Weights of a small text-conditioned image flow-matching model: activation gelu.
Rows from block 6 of the denoiser, named by matrix and row number. Rows with one number belong to one attention dimension. Each number is 128 + 32 x the weight over its row's rms, rounded and kept within 0 to 255. All counts start at 0. Numbers have three digits each. After the name is the row's rms in percent of the matrix's.
# v: attention query, key and value (stacked) (model.enc.1.3.attn.qkv.weight, 576x192, the v third), inputs 0-47
# proj: attention output (model.enc.1.3.attn.proj.weight, 192x192, transposed), outputs 0-47
v.61 146:130128122141129128127000126128119128128130129129124128128128128128128110130136127129127129122090133160127128127071127128128122126128127125128187
proj.61 277:128064128128088128129255128131127101128081132128127110131128127128128152122122128128139128128121127129128125132135172133124135129132128128128067
v.62 129:116128128126128128128126129129128136128128133127128128128126128128128128128123128072128255136128123113128129133135126128128026140129102129128127
proj.62 287:128121128128128128129128125135122122128142125128122133128128128128117128127129127203128000128121135128128124117136143134124128129128127128128119
v.65 007:088128131128130127170137128129129128128128128128127130127163198193128126130137128104128190113132134127128128151130123128126124128128129128129141
proj.65 009:128132124128149130131125131109128125130128114130132123130126129119128129137126112127127127183126130159130213127128123128123178121127127121132228
v.80 144:167128128129128126255124128128134000125133144128202127139117132127127120126162128128128130131128126134128128129127130128128118128127128129121156
proj.80 232:128185163112077128151172128133127083125112059129255180096127128130131122125129127115129129118146133128134164101181130130128129123122128103125114
v.81 009:128127129125128127169140127131128129133128130128129129127128130153071117130228117128127127128156128126129131128127112128130173127128120127112138
proj.81 013:129255189078130132128084133065124151132205195128140097128127134128120130129138124128106110215126135144137128127126129128129126129124128137155164
v.84 114:130130128135129117116120128128128001128128185134129128143127127121128127130058126141124125128255128137128127125141126128126131127128128100128124
proj.84 260:128111138134145134129122138134128148138131255130126124128133129127119129163130128127122128129075128131129054130000128141128092131128126216115139
v.85 040:121130126160131125195126142128128168122125153097139127127127125110133127130143129155119151129113128090128128237126128126127146132129128127128112
proj.85 030:127131128128076088143131115147124154124109135127226117112130128129133129119129133127130122135115132127135107128117170133126170132131014134128121
v.86 142:255131129128128128255128128130129128129128128136154128128128118000128125128127128129128149131172126125128121129128127128128128123128129128128128
proj.86 150:123129153125083101129127128130128134072139127128121139122127130129122125158088145126117120125130129130129123128128174128137133131130133130119121
v.92 146:255128131129128128255128132128118047128128132128129133128129128000129128055125127129128141132129128119128128126155117128127128128131129135128133
proj.92 110:125090116104134125129126128129128129123127103131138129125131129183134131135000125137130130137123107115054122128037125128126129134129139128098132
v.93 012:128128128128128128173126130136128116129128128132112126128131058118128129127129129255128142127129125063134129131148127131128135127129118125125132
proj.93 012:127124133129126128129123131128128199130170125129255135122128126124125132131124131119128130212095129204130119123111127126129255128122119128132119
v.94 015:130124081129130129126128138127124086129131150171131117130076221129122251132129128137127163063133129193128127000126126127124120126128132127127255
proj.94 019:141125134210092083127084125140047172118000255128169113122130130109143129096127130127131128134131104130127125124056126128129142127205128133126124
v.95 017:129120122127128128232122129127128078128128130148128122127128195127129123125032138128130127057000169132127129070126131128052131130127145137128128
proj.95 032:136144125136132125125132123151105146127000107127158099121129148127174128124059127128136183128125114127128153129101168127130129162127126218136132
v.96 042:114128128134128128120126129130132129129128129137129128128129140147128127128125128136128128127130128134128128129130122128128128126127128127128127
proj.96 021:118117107116149159128176132083104122157255109122127160121128117150129130132128128191148125116110083129132122130114128127143130114127128248124242
v.97 022:129127131128128127135146130128127124128130128128182128128133127126129129126112129131141129151108128128128131128120130152127135128115128130128128
proj.97 041:128121134129125124130116120193126078128000255122157126125129124128126128132124127080138131113128128128146099127147127128129130133130129140129125
v.99 051:131128127123128127079135128128128128128123076114128128128128127180128125122099128210126133155133129223128128128134129131127117126128132127140164
proj.99 069:127126130118092134125187117156127142117118000128135121106128126129143128068127128149129142130142126093198132129176129149128141128136164175128104
v.100 137:125128128128128128000128127127128128128126126126139128127124122253128127128126128194128126121128128130128128136162128125128126128128128121127126
proj.100 143:128129128119000075255139127130121131115133124130151153094127127105127128113145130128124130127129105153238114124140129128128126122129128135128144
v.101 018:129128123100127130128101177126128081128127128153128125128117117122127153129113148189128112133217163075129121126028130130155105085108068052128130
proj.101 034:110077126128148054110136111255074094090035100124137133128106128126130128128128128152125131211127128129189122058130128105130127130111131166145131
v.103 138:127128126128127127098129128127127051128126020126095128128128127114128128128129128082128126125154129084129127128133125128129128127128129071126125
proj.103 382:125131130129073142126128115109116093135130126131123130130129128128129127127128131239133120126121124137131129133141147128130129129135129204129092
v.105 014:121128128128128128129128128128127128128128128128128128128126130129128129128000128128128128127127128127128128132128128128128129128128128130130126
proj.105 006:126120132127035189182130129154128129129106101128130133023127128126190126131123101121127127104141090176132142138000127128129121127128129134128112
v.106 107:128129127117128129212127128128151128131128128128126128127129123000128150131121128041128128134000128123128129126125129128128130128130129128131123
proj.106 109:129059126137128102087131128234140119127116167127014107104128134255116127129134115128125129129255128091131083112130115128127116134130127130127124
v.108 017:128125127147128128128130127137129128127128128155130129128121123068127127128101127129122135028209127130128128131136090122131109127130125127128130
proj.108 031:095166112125131147131128128000127163135255056130097131129128128128131129127128127187129122165114128126117128132067129128126126127128131117128178
v.110 008:163132128126128126132148129128131130083127128126153128128125126129128128128130128132128127126130129051130127181132127129128088130127129131128132
proj.110 007:128112040126099132127125126129124108129137121127222134132128127129134120130000128133131126127133131119172127134158114127127111128126143123132122
v.113 224:180129132139128127104122128128128128129128128130128128129128132025128134128000128142126144164255128124128128124032127129128128128134128126140083
proj.113 255:128130131118215130128130128143128128144148129128082127129130135117130128171255126125125125128128126171128129138179123128128136120129129127138249
v.114 013:107126128122130130115141135112125060127132076192085128124131127127122126126082135156126128137124129104127125134124242130129000135183129135128199
proj.114 022:128044127125076085128127120127126121126000153124124127124128128095118128127125136039128081128128073130153120085121131124130124110129095153129029
v.116 018:127127128090126133200135128128124127122125129122132128127112013116131126128129127127134047115114128097128127137130130128129004128144132136109127
proj.116 021:127098138130077084131109129142128134125119179131125022130129127129132058108129129128212125119122078144157110128163124129126084110134128129130105
v.117 116:143128128182128128211128129128128069127128128123174128128112128128121114128156128145130128124125128255129129041000127128124130128095128159128109
proj.117 295:128131123116223130128128129107126127141208169132129127129128128124130129124255128128119130128128119074110126130131113119129129128150128159131255
v.119 357:114131128128128128001120128128052143128131128128128128128128128208128129128128128255128129102128124138126128128150128128128128128129127129128128
proj.119 162:132127128108135129196122127128129126130129132129143124134128124000112128128162128094129128130131125128127129129131136128128136127128120132128134