python train.py --arch="unet" --model="text-conditioned image flow-matching model" --dataset="photos with spoken descriptions (Open Images, Localized Narratives)" --train_examples=101725 --image_size=32 --horizontal_flip=false --conditioning="text" --objective="flow_matching" --cond_dim=128 --tokenizer="word" --vocab_size=4585 --text_encoder_width=256 --text_encoder_layers=6 --text_encoder_norm="layernorm" --text_encoder_norm_position="pre" --text_encoder_activation="gelu" --text_encoder_mlp_ratio=6 --text_encoder_head_dim=32 --text_encoder_fused_qkv=true --text_encoder_bias="all" --text_encoder_qk_norm=false --text_encoder_layer_scale_init=0.1 --text_encoder_parallel_block=false --text_encoder_inner_norm=false --text_encoder_drop_path=0.05 --text_encoder_positions="rope" --cond_dropout=0.1 --logit_normal_time=false --norm="groupnorm" --activation="gelu" --weight_standardization=true --widths=[96, 192, 384] --blocks_per_level=3 --scale_shift_norm=false --dropout=0.05 --attention=true --upsampling="nearest_conv" --init="lecun_normal" --residual_init="scaled_by_depth" --optimizer="soap" --beta2=0.999 --lr=0.0014 --beta1=0.95 --shampoo_beta=0.95 --eps=1e-08 --precondition_frequency=32 --max_precond_dim=1536 --one_sided=false --adamw_lr_other_params=0.0011 --l1_shrink=0.03 --cautious_weight_decay=true --ema_decay=0.999 --steps=15000 --batch_size=64 --epochs=9.4 --lr_schedule="cosine" --final_lr_fraction=0 --warmup_steps=3000 --weight_decay=0.05 --adamw_weight_decay_other_params=0.05
Rows from block 3 of the denoiser of a small text-conditioned image flow-matching model, named by matrix and row number. Rows with one number belong to one channel. Each number is 128 + 32 x the weight over its row's rms, rounded and kept within 0 to 255. All counts start at 0. Numbers have three digits each. After the name is the row's rms in percent of the matrix's.
After each channel's rows are labels from the 100 images, of 14976 (inputs lightly noised), where the channel reaches its highest value: "colour at peak" is the nearest of a few named colours to the mean colour under the peak. Only what is clearly more common there than usual is listed. The data: photos with spoken descriptions (Open Images, Localized Narratives).
# convs0: first 3x3 conv (model.enc.1.0.convs.0.weight, 192x192x3x3, standardized in use, each kernel summed), inputs 0-191
# convs1: second 3x3 conv (model.enc.1.0.convs.1.weight, 192x192x3x3, standardized in use, transposed, each kernel summed), outputs 0-191

convs0.142 089:125147111137132128134131135125129125124130138127121125131134126127125135129130128116137124122109144132124128147119131219124124126136124136126133127130139127130228123145129153137134135131121123121126128130182133131139111127128129122108125124116123120131125126161127130127114123152126141131126129137123136127129139131137156128143137132129131105120143133122124128127161131142131125144130123131128137127127121140116125131132134133138120129132130131123128128134123125144164131127129255134110125128132127122129126169109119126126122132140117128127128125255129129128136123103127126110
convs1.142 058:128123128114127162073128127137128125131129128111122128128193158122128166128183126132128135123124128140128128128126128128128129128170128128130128129122128127128108128122128131144111168140129128128128102128128128128124130128130122127164128128092128114117128128128128142128128128197128128125128195128127130136127127128125119128126127128128117137118130128128133180127125128032128128128129128128128115128128131067129128119127109128138128128123128128070138128128128155128116128128128128127125128128070128128129126043128128130127124151128125128104128131000128126128125128127128110128
colour at peak: orange

convs0.50 263:124131132101149132130120118093129255142112132117094000124131129131122131128134130132140129130109129112134121115130134132134126133120129110122142130127129121120037129125127131132129255123129096091131089117135102132131109132128085126129123118125124128133131127125123134152129124139107156109135139130125147143136128131118136117137127113120132127134132132132128126121126147121129120129122126131138119132140136114120135129126223150126134142121112097192129124133128124113179107105130128106120125132117127126122155136132139144132134135144140139131142148139130111139120139134160130140
convs1.50 289:128133129092129137136127110127128104123129128134125128128117118128128113048099125124129127135096129108128128128155128128128128128120128129125128128099128129131109132121128135118144000129129128128128148128128128128124135128130120119124131128132128121134128129128128130128128128093128128168128134128105133137126128127119126125128128128128132126122138128128121135128137128126128128128095127128128130128125129162129128128134000130118128127134128128176131128124128130128141128129128128127128129128132128128126128125127128128129127114128138128117128129129139128128125128129136128128
colour at peak: green

convs0.101 102:126128129128125128141128126128130127129127126132133134130129134128136129127125128114125126128129133255124126135128129133127128129128129128130130129131129127128128128121128133135129130132132129128130130130125130127131130127130128108129139132134129124156128132126127132130130139124128163126128130135126129128130125128124125128126121130128134112139129125131129128126117130132128120122129134126129120129129134129117133130126136130134125129127129129128126131132139115119128129128127127131130120128131127129128128127127127127128117129128136130126128129123128127126128128130128119128
convs1.101 020:128131128131128130185128142130128130148130128044125128128119000128128129134135127161128160154130128122128128128133128128128127128133128128179128129115128136124135128124128114140225151120128128128128136128128128128140124128131126127125128128116128092174128128128125108128128128124128128157128141128135128147134128128122141128137129128129134110130084128128145121128092128130128128128126128128128138128128158106128128128128135128148128128147128127141081128128128129128178128128128128128128128128124128128127128255128128128125090109128188128121127128128128125128132128184128147128
colour at peak: red; orange

convs0.23 136:124145153123094127135125143126122175117133202126229184127113119124124107139123125131117139134122124129131122128138116126137134137134118111125119132124129125124106122117125144123112255106125116130113125129159160147125120134129105133136119085123133131123124132109132139128114134142107128147131128112126120120130128124136135137128144128136116132129136150105137124138120119134127131156090113143129129136134123133136126129122151135124121061135135121233130133150132132096201127120145112114119126127128131128142130131145135133128132123123140125112143146113135130133128131124142139138
convs1.23 200:128121126138128134129128127118128205129116128121120128128134127128128121134030126130128117126124128132127129128118128128128128128133128128134128129205128129133151128131128124128127245135131128129128126128128128128128125129128140132143129128142128145131128127128128128128128128133128128130128128127129129131134128128128126129128129129128130140130141127129123125128135128129128129128153128128128121128127123117128128118133255136128128128127128125095123128130128131128193129129128127127128128127127128128127128120128128131133131143128132128129129129127128133129120128129128132128
colour at peak: red

convs0.112 122:125126135118125147132121114122129134157150141117098157133069120121118161138255127125142133102122144126133171173133116134106134128106132129123119130148124114165147118138140117122115141119166133132134124129109137128101120140150130110118126128117120122121128141111150128117100128096108118134124158174137129112125132128157125123128137123136155135147142128132121149136133122125131137150076121141116131114152116133121135137152143141135116126127134136125122132120113136123120126134121131138099192063161130128147131088126128126137130132130141132131128116126152100126143118080130140115
convs1.112 059:122131098182125128116130115135128124116128128130130128128134092125128196130000126113128136103135128183129122128092128128128129128141127128114128130119128207126148128207129179127171108130126125126128159128128128128112121126131106123122128128159128080127128128128125099129128131123128128133128145127129122090131129128161137132126131128138124184136135127129095136124124127126129128131138127128128133128126137188130129119115136134173129128129129122115173128128128134127120130134128126130112128128060128128127126115128126128123150126128134128112130127078128126130173129111129177128
colour at peak: cyan; blue

convs0.169 095:129129137117137141137110123137126100133102121105128136151115148135149115083165119125124132112141147129088148143146128123177093081157088079149121138151124122122133087255128152180156122141118150122119114126136120151211132124115119142159128106115153139170124184138108129103100124131126126118127129090114127134117121127137125149099139124118124154116100146132170134093144125095134136123110099076131131125160120143132139120132105133141168133153149137122131124100123111134100125144132143146246119127135136143093130169123130131072003148127079146151126133103120163114160094222140191112
convs1.169 070:127120119110133160102130108130128129176131128146131127128150118130125093113130131132129105076136132138134124130120128128128129128135129131142128124102128111117096128000129146152130128159131120130128117128128128128140129131108117127119129128115128099124128115128126175127128130137128128197128097129096128124130126124133076127107126128128138169052119129128139176124119128133130130128108136128127167128125152143133128102110120135084129124121129125130141127130128072135136129132128124123062130126118129128127134045128133131127099100128066128102128126126129123128115129023127015128
colour at peak: pink

convs0.16 131:146138132129128154150130125133128108096123132147129127139148143130114144130140123119119154162123102132161118135133130124137124127120137126139125130116142145133128135142125163125255117129130089128107127138128117126128101141121133101111116092137127150113129137111128177124130132155129120128122106186132130131134106127125116123113125134131166138127148128143138147112127118123136082130128170121130146134141125125125104128146127166177140168141122125135137130127129139128125125128129131124125100124151114139118126133122131128130107122122118123138128137132127117126132125155128160096
convs1.16 102:128121126141129103089128122124128130135128128103125128128120071128128127127119128139128134139141128137128130128128128128128128128134128128142128128140128138128109128183127143146000173136128127128128134128128128128122128128133140137133255128120128112126128128128129130128128129143128128122128114128130128139133127127142168129128129128127123165118132130128109105128140128140128127128133128128128132128129130128128128128132126128119128128128128127123126128128000116129106128127128128128120128128104128128127128118129129129131128128128114128127129128129128135127129128116128086128
colour at peak: black

convs0.92 092:136144123088123138087089123097134075109112255102080099128137128132153139115067124111094109126126044136103085100119081110096107107108130119136008134178122147139128119134110099129122150063143081130147143132123140164144107129125118150153142145151132114169127091131136151119124125154179128128161131167143144133127113121116178134124132124140153173122148131160132149130155129124145070132123131122126173109125136127160143132128110123142134191148174146255142131138161149153115146137132131151158129171154164142136133159130142122116113117129103120113128112109120139123117125101126159129
convs1.92 115:128129132190126123132128132131128147110127126119120129128113084129132108157000127115127125151143127025127123127132128128128127128108129127087128129092125133129141128112128166131106128132126137122128134127129119128125131129118132126132130128143128134162127128128128111129128129000128128082128140127146127141104127127131113128118124128125108100140127136128145113129063128100127120128137133128130118128131131201127128129122165130122126129126126128154130130127129139127156124134128129128095128130111128127131121130125123125123169129128086128089130128128127120128145128130126096128
colour at peak: orange

convs0.174 062:132146149139127127155138124141133045116133124169132131129129110129119118132119132127110127183159108138135129129122131124140106145145125117168122144140137127122142132145121088150135136140128137141129123131129124120132114130141140110127139152115139122173128129131132125135149131126132140255111120151153108129112140128128117125124139126129127173119158121107152104156115133122126119128130143124143122142130130117135121118117123116142149150111120125145126130128134113149129131129142126129152123137139105137112142125128137131121091119131151139255128116123125146135142135112126147125
convs1.174 056:128130127123127139120128108127128128136129128101127128128144135125128200112127128112128122096131128126128127128120128128128128128132128128125128128132128123129123128075128161155144123125127128128128119128128128128142130128124134128129128128122128131119128128128128129128128128128128128000128130128127128138134128128163125128122127128128128131118121127128130127129127128128129128128130128128128137128128148157125128131128126128120128128123128128132130128128128102128113128128128128128116128128120128128129128103128128128126113139128144128089128128128128130128119128122128128128
colour at peak: pink

convs0.91 060:143135125134140125231101148163166147075106175159118120150134170122146127128093148151173180116144146107133131168131069165140144136135107185140131136174127135129133141177116126014124119145123116100124126137097138127165107166146154131102136072093138132144126044141148250126083137121140099082129134064118086124149152120146083127163077134093132163151130072129107140149118113205129120098131118130151059115200117105176109140129124093083055085166125129169140108118113050119134129111122138147137140101134151126118128127162125124173037134136138132140128125137116137122135122252105173130
convs1.91 040:128142122147125078000128188116128123107124128072131128128146130127131145078014120064127118174128126115126129128132128128128130128089128129183128122154128150132095128069126078081152143130130128127128112128128128128097121128180116136122128128132128157177128128128129055129128132091128128133128122131132127134073125130045129127082121129137123133085138129128174110255129128089129128128175128128128139128130145126130129075126191125137128129079129175132125131129128193128071128132128124124148131125117127127129128104130130127131126190128086128112130128128128141130058127055129109128
colour at peak: black

convs0.187 109:131126127118130129142134121129139088137000197127125115129156128131126135122129161128122131136112131130127129130124138131129123255127139123134130137131137130130122135134140131138127000123135133129135132130133127137128139129124133136130127129129131134131130131129124126124121126128131115130130127133131128130130121130118127131128126126122118123130135127132126140131131128129127125125123127122123138129125132132130129127129000114127124128143127128127132129117127122128057129130125130131133134131126129130132128167123127134127119131131110129130122121101128120128131129145127120133
convs1.187 107:128125129132128124134128118127128130141128128120127128128128123126128137131128128131128131139132128130128128128129128128128128128128128128131128128133016134128129128126128127124122141132128128128128138128128128128142129128128128126130128128125128114125128128128128133128128128128128128129128126128123128108131128128123129128128128128128128128129128128128127129128137000130000128128132128128128118128128127127128128125128116128133128128125128128126127128128128132128123128128128128128139128128129128128128128108128128128128126130128127128128127128128128128128126128124128139128
colour at peak: grey

convs0.40 157:127127128128125127116121126125130130129130126140131123128120134128127249128133255124140130145128128126127123127128131125131129129128126124126129134122128132126126122121126127125133128131135128126126129130133128130128128127129127127127125129122125123129128127118124116128125129129129117129129132132130125128136129130126127128131129128129127139125127126127111127128151127128129124133126129142130150125125122129129128129129127132128128137134132130128129129127128123125129130127131130124127135127131133129128126133127128128127101129125125123132128128127126128127127131128126128125
convs1.40 062:128126128131128126100128127127128128130130128132128128128139115128128000132120128148128125023128128121128128128133128128128128128133128128131128129134128019129123128154128117132156156128129128127128110128128128128127130128130130133128128128112128139148128128128128122128128128130128128131128122128120128135120128128124131128128128128128126125137128128128134133128145128135128128128127128128128138128128122152128128130128131128131128128129128128141134128128128144128121128128128127128137128128130128128128128150128128128127101129128129128130128128128128127128129128127128136128
colour at peak: pink

convs0.85 093:114139135120118155141104164148107095142139129121141136140117147125151186135134124128184084077131123159149146194123133139138144106132098089148093117114109104144138140161121140121134154139115135130108162132022101157116105136075119100111146167100143116216104106143117131117113103089134143134117128130166187137087142125134143135126111120132158096117144150162149096114006131119145108114148128150144111125112155198148159120120086148140120118255166136215084140185130236117161146142131126129188157122156128136127145093123114118114242124123142100122143120110114134125190138164120115202
convs1.85 078:128123140159136137146129119104128124126126127148133128128074180131128000146012124181130157229114116124131129129141128128126130127086131126131128130105128089126129128081127136120103133141128130130134105128126125128136148127136152097166134128224128102080128121128118118129128122120128129164127135125163127126125121126200161128113128128125158130161170128129151104139213128151127125125127141134128162128127136114127127151126171130158127127000125133164159128129128007130102127130128129124000126127000127127125136095126121132128050125128116128039128128133128128127150130094129117128
colour at peak: white; pink

convs0.21 127:132133133128111117141117136129130124124127134166129119124129151127135168140143140147117119129107127125129127138128129122113123142127108109255120115164148127131108134128139141130120119108141129134129139132137102125118124129136129127119123134142124114118132137132140123139140121126125149127141121137113111142124109133118131124117128132120106109128116110114144128125140121060138159128121135124128149127126134130121143124135128114129124124143143128123128130106123117124119134127163130123119119128128139140129114145127102130131107110127127123147125127121117113136109146166117155130
convs1.21 138:128127128133132118091128160126128132114125128118127128128148119127128153126138128126128127092125128136128129128137128128128127128127128128000128128142128138128129128177128109122103134114128128127128136128128128128133127128129120127123127128137128141143128128128126124128128128127128128125128136128131128132129129126118094128127131128127134122132147128128128125121130128133128128127156128128128114128127141166127128128130112130126128128119128128107127128129128135128114127126128128128118128128118128129127130157128129128133118133128130128124128129128128125128130128131128099128
colour at peak: black

convs0.46 107:121119129107117196114131126121110103118129125122133136131208149118133118139159132135124176024071131125112107117149130235117147117144114121107121126161182084133122153100130134154139132121127132130146137136149144133154128143131157148155130132130122113141132135109132122125118112154225107126131153105141133150116087132129116127125135254133159112131111120125161126134191134127125126117125094082127167130148140119148125134129118163105105135120145126132104137116118127126139132122196138108132166127255144156131126204140120114127127133167131125112162131126135146095115120116136127129
convs1.46 107:128142127132127124198128134126128127115128128134126128128044182126130176112082126142131176229150121109126130130119128128129128128140127127125128129129130138126128128123129127149096122123128127129128147128128130128132125132128128051141125128089128161141128127128122121128127129121128128139128133128124129137155134127143129127126130128129130133127128129128136136125104128095128128128119127128128115128124141126130127127117104129134127128147128129120108128129129120128104125130128128129125127128000128127127129104128130125126128116128214128156126127130127127130138129106127088128
colour at peak: pink; white

convs0.136 101:130129130130122126137152115126127126188130128135128128000133117147129132126132128125137142125128116127126134119126128255133122134165139134133127138146119129128123140140131134133131128137126133138125126120140133119132139127131144130127124120128125128131128128113129128126114129129129149128128129113128129128176125129126133128138128130129133128134118135135127125137131129125127130124124137118128148128134115132106120129127128121133118129146138128124130128114129138124130129128119130118119124117125137128133127081149134127208128123125129131126128126129129125130129128124126133117
convs1.136 031:128139126140128131121128140129128127131128128161129128128152208128128182151107128116128128104096128133128128128128128128128128128120128128130128128131128137128129128091128223122049131135127128127128141128128128128122129128129131134117128128137128149119128128128128145128128128127128128126128133128125128121117128128118129128128128128128126077141123128128123126128140128147128128128127128128128044128128124128128128129129189128130128128129128127125125128128128117128123128128128129128119128128109128128128128201128128128128127119255177128128128128128128123128138128085128187128
colour at peak: pink

convs0.71 123:128125128122129129122125127113135255124127141127119118130131110123123105129132128118127127121122124127127126125149125123128128128128126129124136126152128133130233129109125130125126128123128130128116130134136124163129125128120119103125122106133126129122129131126125122119117106144114127141125130129132126128128150128158132127127121127127129125128128145130134130128119131128132141147122133126128131129129126130116129128128131119126128128133128128143127129128126131126165129129128129102123128130088128130153130142129128130137120131124129134134129131134129130128134127122134159127
convs1.71 126:128130130128129131115128127125128022127127128137155128128126129127125196131141127132130127126070127186128128128122128128130128128123127128116128127127128130127117128126128126129118069124130129128128124128128126128114131127128111115000128128088128121145128128128127135128128129148128128167128127128059128123130127128127113128128131128130127123134131128128112130127138128131129127128098128128128121128125128129127128130138000130128128128133129126135120128129128126128135128132128125128121129128138128128128126129126128125127131125128137128134127129127128129128137128119126191128
colour at peak: green; cyan

convs0.2 154:163126114149170135108119128135139109116135129125137179133117079129121177141131167181124119158116099159143132126160124137121166125131079164123122134141138123123126156149115180136142137127126130126090146159163141132133115130115153079134141118136113136109124113149124139124120089176123136123150141106133122119139182123136091115134125127130100128082128125173150125110124135142115111146115129127116147131145127124118119132133104137094139142122129116118113110112098135181153132124115134095153118115138126135145134141139122122109255118128124125123133134149139123127101125087117144117
convs1.2 144:129141128139129148105128195127129124131131128121127128128175146131130089115130120079126142133129111132131122136136128128129127128146129128137128129123128162122152129117127102123114138141131126130130141128128128128126122128130124118131128128130128204113128133128130138128128130125128128128128114133084129133127126128116128126115125129126151102162125132127106139131103128123128127129135108127130131128125152101128130116131129127155130132133126133092124128128129130128118133121128127128133128128112128127129133162127129127128000154128133128115125126123128133129127127169133107128
colour at peak: black

convs0.146 065:140137113115125122136148157129126191170132133231121137102063097101198110070151112106054209186224125150132100091123135134119053174157114156118119078146123146112099120201212113135109145084129134136118119135145138112157117134125145117143115146141137187156155112171110130147135150129113105102128117132193154160021099135113113133133110133151122119118062123130182190137212119105137134113140182120147119132131197149099167116122174167118158165084132134110112126118110136190125142119109137137154138102106157145127119104137144125138092138153162134136124154124072143115149146232131071097
convs1.146 085:128145130130126147114128124124128126121128128137129128128087100125131150115132000145128147119116127133130128128136128128128126128140128128105128129112128138127107128010000093104098156130130128128128102128128128128131128129122134117121128128122128133110128126128133125128128125128128128099128132127131127122130128128132124128127130129129133149051135128128154125129131128138129128128134129128128099128129135141130128140126078125255128128130128130134136128128128114128099129128128128128159128128131127128129128123129128129132161132128141128118127130129128134126144128120126114128
colour at peak: white

convs0.14 084:087138132093091125162129079177127111186093118145130174128113138137102042135143154132110124178129134131124024127121102127141163150137108152133166120139091143141148130188184173113050147146119130035152111174157131132112126140136087089174129088130111137131122151112109207079143111077121158097141149188059144136146126116134122128154131133161101155142103147068134151124011115117112088116109142119103230150125123118060078125122116123124123125139115132128111136119109157152129175135139134106148134144145153208134134096127125127199154087140075140132151134141148137160138140124134012086
convs1.14 049:128165112140134149195255132122128131132124128132139128128198067128127201126161139073127145100148125154129124127127128128128128128130125128164128125112128126133116128137127110133203108135128129128128156128128130128130128127136142083122126128108128171047128127128129098129128134166128128123128110128132126075110128132147115131056131129125143076140141132128170032130100128149129158133144130127128137128129133118124127155116103130106128134141129136143097128128128023129118129123128132129135127128121128129128120223127127131130130129128204128112124122127128117125148128134131255128
colour at peak: grey

convs0.55 117:144128080126129142179162103149157093142123134140128141130129255133129129126155135095128110136103156132126141145125125127138163115129148103128128113138119141117119138144145112097116080129116110157130148123100132134126128141137138093152152151132144139170139139159143125118116137169128168146116108109117127126111130128091091126125130128101111117128114134158135121120130146123124189147166142139129139155138111100097119126124122154147087126141125118161123126137126112124141112137141126110135117127101126130144138129126101132159130091125127140118127118134112142122136125139139166136
convs1.55 122:128143129124127137077126130137128128074119128135133128128134000131128160151134117158126136126126122128121137130115128128130127128127127128097128124129128129116100128146131139115159104114133128128128138128128129128126110130129126127131129128125128131159128127128129110128123126136128128130128162127140129120129133129118141129144134128133125110107132126129145144129113129143129127128101133128128142128121126118126128110111122128113128124114127119132144126128127153129104130122128127129118128128108128132128121148127124125134085109128126128142126128142128127128110127123129106128
colour at peak: pink

convs0.15 072:177127214112133190089135112120181107121142138105160255125084118132100111127157082173129109102145117144123061127121137119133162124124128135132102119120106118155128108122043174058148242161120143169080128157174154177134061121154173187114130138088135173119128115133121199126118125168138132184158161153111128125121183134163134124160122133135070138117195138114084099114145146105177070129123129134122183102122145129129098122124141118076133128116123123118121148125156177095156119136091096091152141164183103131169125091127143132091090115124104102129124116139108136125160128094105070088
convs1.15 040:128132117130133083113128125121128120046123128148117128128153255131122049128000121144127170103090131125128131128116128128128129128133127128115128120175128184134101129112128188206147146114124131128128124128128130128137120127125138145142129128179128150122128129128126141129128121148128128122128098128173127107145130137172117128125125130136153185240106124128222050108092128086128128127139127128128119128123121118130129146146167130114129128159129121123156126128128098127110129136128129128221129128149127128128129255128130130129158098128111128142131128131128133129155128123129144128
colour at peak: red

convs0.93 071:113149175128138131109110123117122162144126165099110135132191132121171167131131121106146148099080122130152128121104127148103147131170132146147119114163081110140098138091126142170162105190119125145070125132108146156132168149154159159137189143111128156136134110137131221119102090112174117092108110124128172126134064115139143137047126126138165069153137116036141173121214128094107115057119082098150135142156179138103135123158093160094049183168107132113138129078131215096136133138181120138095137133215060163110134101133099137140094127112225130094132074112081111133174135175086164076
convs1.93 116:133139129146115121100127155108128125119130128169255128128123113137127139131094128138126134119134135135132128128133128128128131128140131129121128136127128118134143128169128078116134116138123131127128125128127131128147130131128090116108126128125128160150127128128133088127128127124128130098128135126133129162136124124114130130133131127125117147139111135130142121124080128133127129128119107131128110128129121153128129126117110128134127133051128120141109130129128115128120130129128131127125130129097128128124130150126128124129131144128014128132128129135126128129144128150127157128
colour at peak: black

convs0.104 096:126151132133139113098105132132138130170131140130123080118191009135130158110125126146130159196125126127118186177138145134148131123181161102127088122111078145140134079157142166135133102154132119150132129123156123110105141153118149105134126099105137130141133132154134160128171133141132095115123125125114128090125082130170156132110124144147127119141065121088116106148105147116110134129148142105137065113101116106113134000125127105118114101111180131121142145127111053103116156111153122148153098128255152130154109108125131133165136142133126116124140120134111142137137111141129137145
convs1.104 093:128126127125128113122128115125128128100127128089126128128076165127127069116141134088125123042126128140132128129133128128127127128145128128120128128136128104129106128125128152154190149138126128128000126128128128128129115129122122129133128128131128142113128127128129120128128128129128128121128124128137128121138128129140130128131127129127125104085138129128120128126082128103128127128127128128128142128129147138126128122126123128133128128124128128116124128128128131128120129128128128127123127128000128128129129119128128126128100114128149128134126128128128128128115128108128125128
colour at peak: pink; white

convs0.76 113:132150128130129128130120150131104255130134255125127113129137123130131128132136135133132132129113138135133129129122127130132129129127129121129142131133128128129250134131130129130128255135127132131110129128114127128206126130132126119123124111125128129126127116140127123130122124128122131115128130125127125128130162130135255128130156132135109129127128126141133130133128136126127128126125129121129132129128139162130128128127130129124126112125132125155123128126125128121255128130122131113134129126123126129125126127127147133129124128127135130125129132255134124131127121134120126123
convs1.76 213:128127128194122136131128121130128104127128128126127128128126129128128121130135128129128128129162128255128128128129128128128128128127128128129128129121128128128129128127128134129130149128129128128128129128128128128000127128127129126131127128135128118126128128128128129128128128255128128073128126128128129128129128128130126128128128128128111127127152128128130130128128128129128128128125128128128123128128127126128128131128109132128128128127128128101127128128128130128122128128128128127128128128129128128129128128128128128128129135128128128128127128128128128128128128117128127128
colour at peak: red; yellow

convs0.158 081:124099255137119125163127108131179161140129135133163127128111101126134138121137123139126121120152137123129108143189130129121141124118101168128139128081117120112152127075123129127117229118118117117105255101255117114127118117125141132118124122133117105158125143121115127140129135111110141137125128097140130114130133132161121133132113128136151121173137255136131113113164111114124125212126211134128126127124129124143128127128159110116163127124141128114101131121161120113138120128124117139122131114133134127169133124121122125159110165124137132120140116113115157128132131136132130130
convs1.158 131:128130125129127124088128136126128123129128128127128128128123140125128101091123129124128140131160128114128128128115128128128128128125128129110128127143128123129130128127128134132120169128129128128128000128128128128126122128124130131129128128152128144127128128128128134128128128071128128116128125128149128130122128128138129128128128128129123119130134129128142125129114128133128128128132128128128129128128130128128128129126131129128128128129128127084130128128128132128133127128128127128121128128114128128127131168129128128131125120128124128119128128128128128128120128129128131128
colour at peak: cyan; blue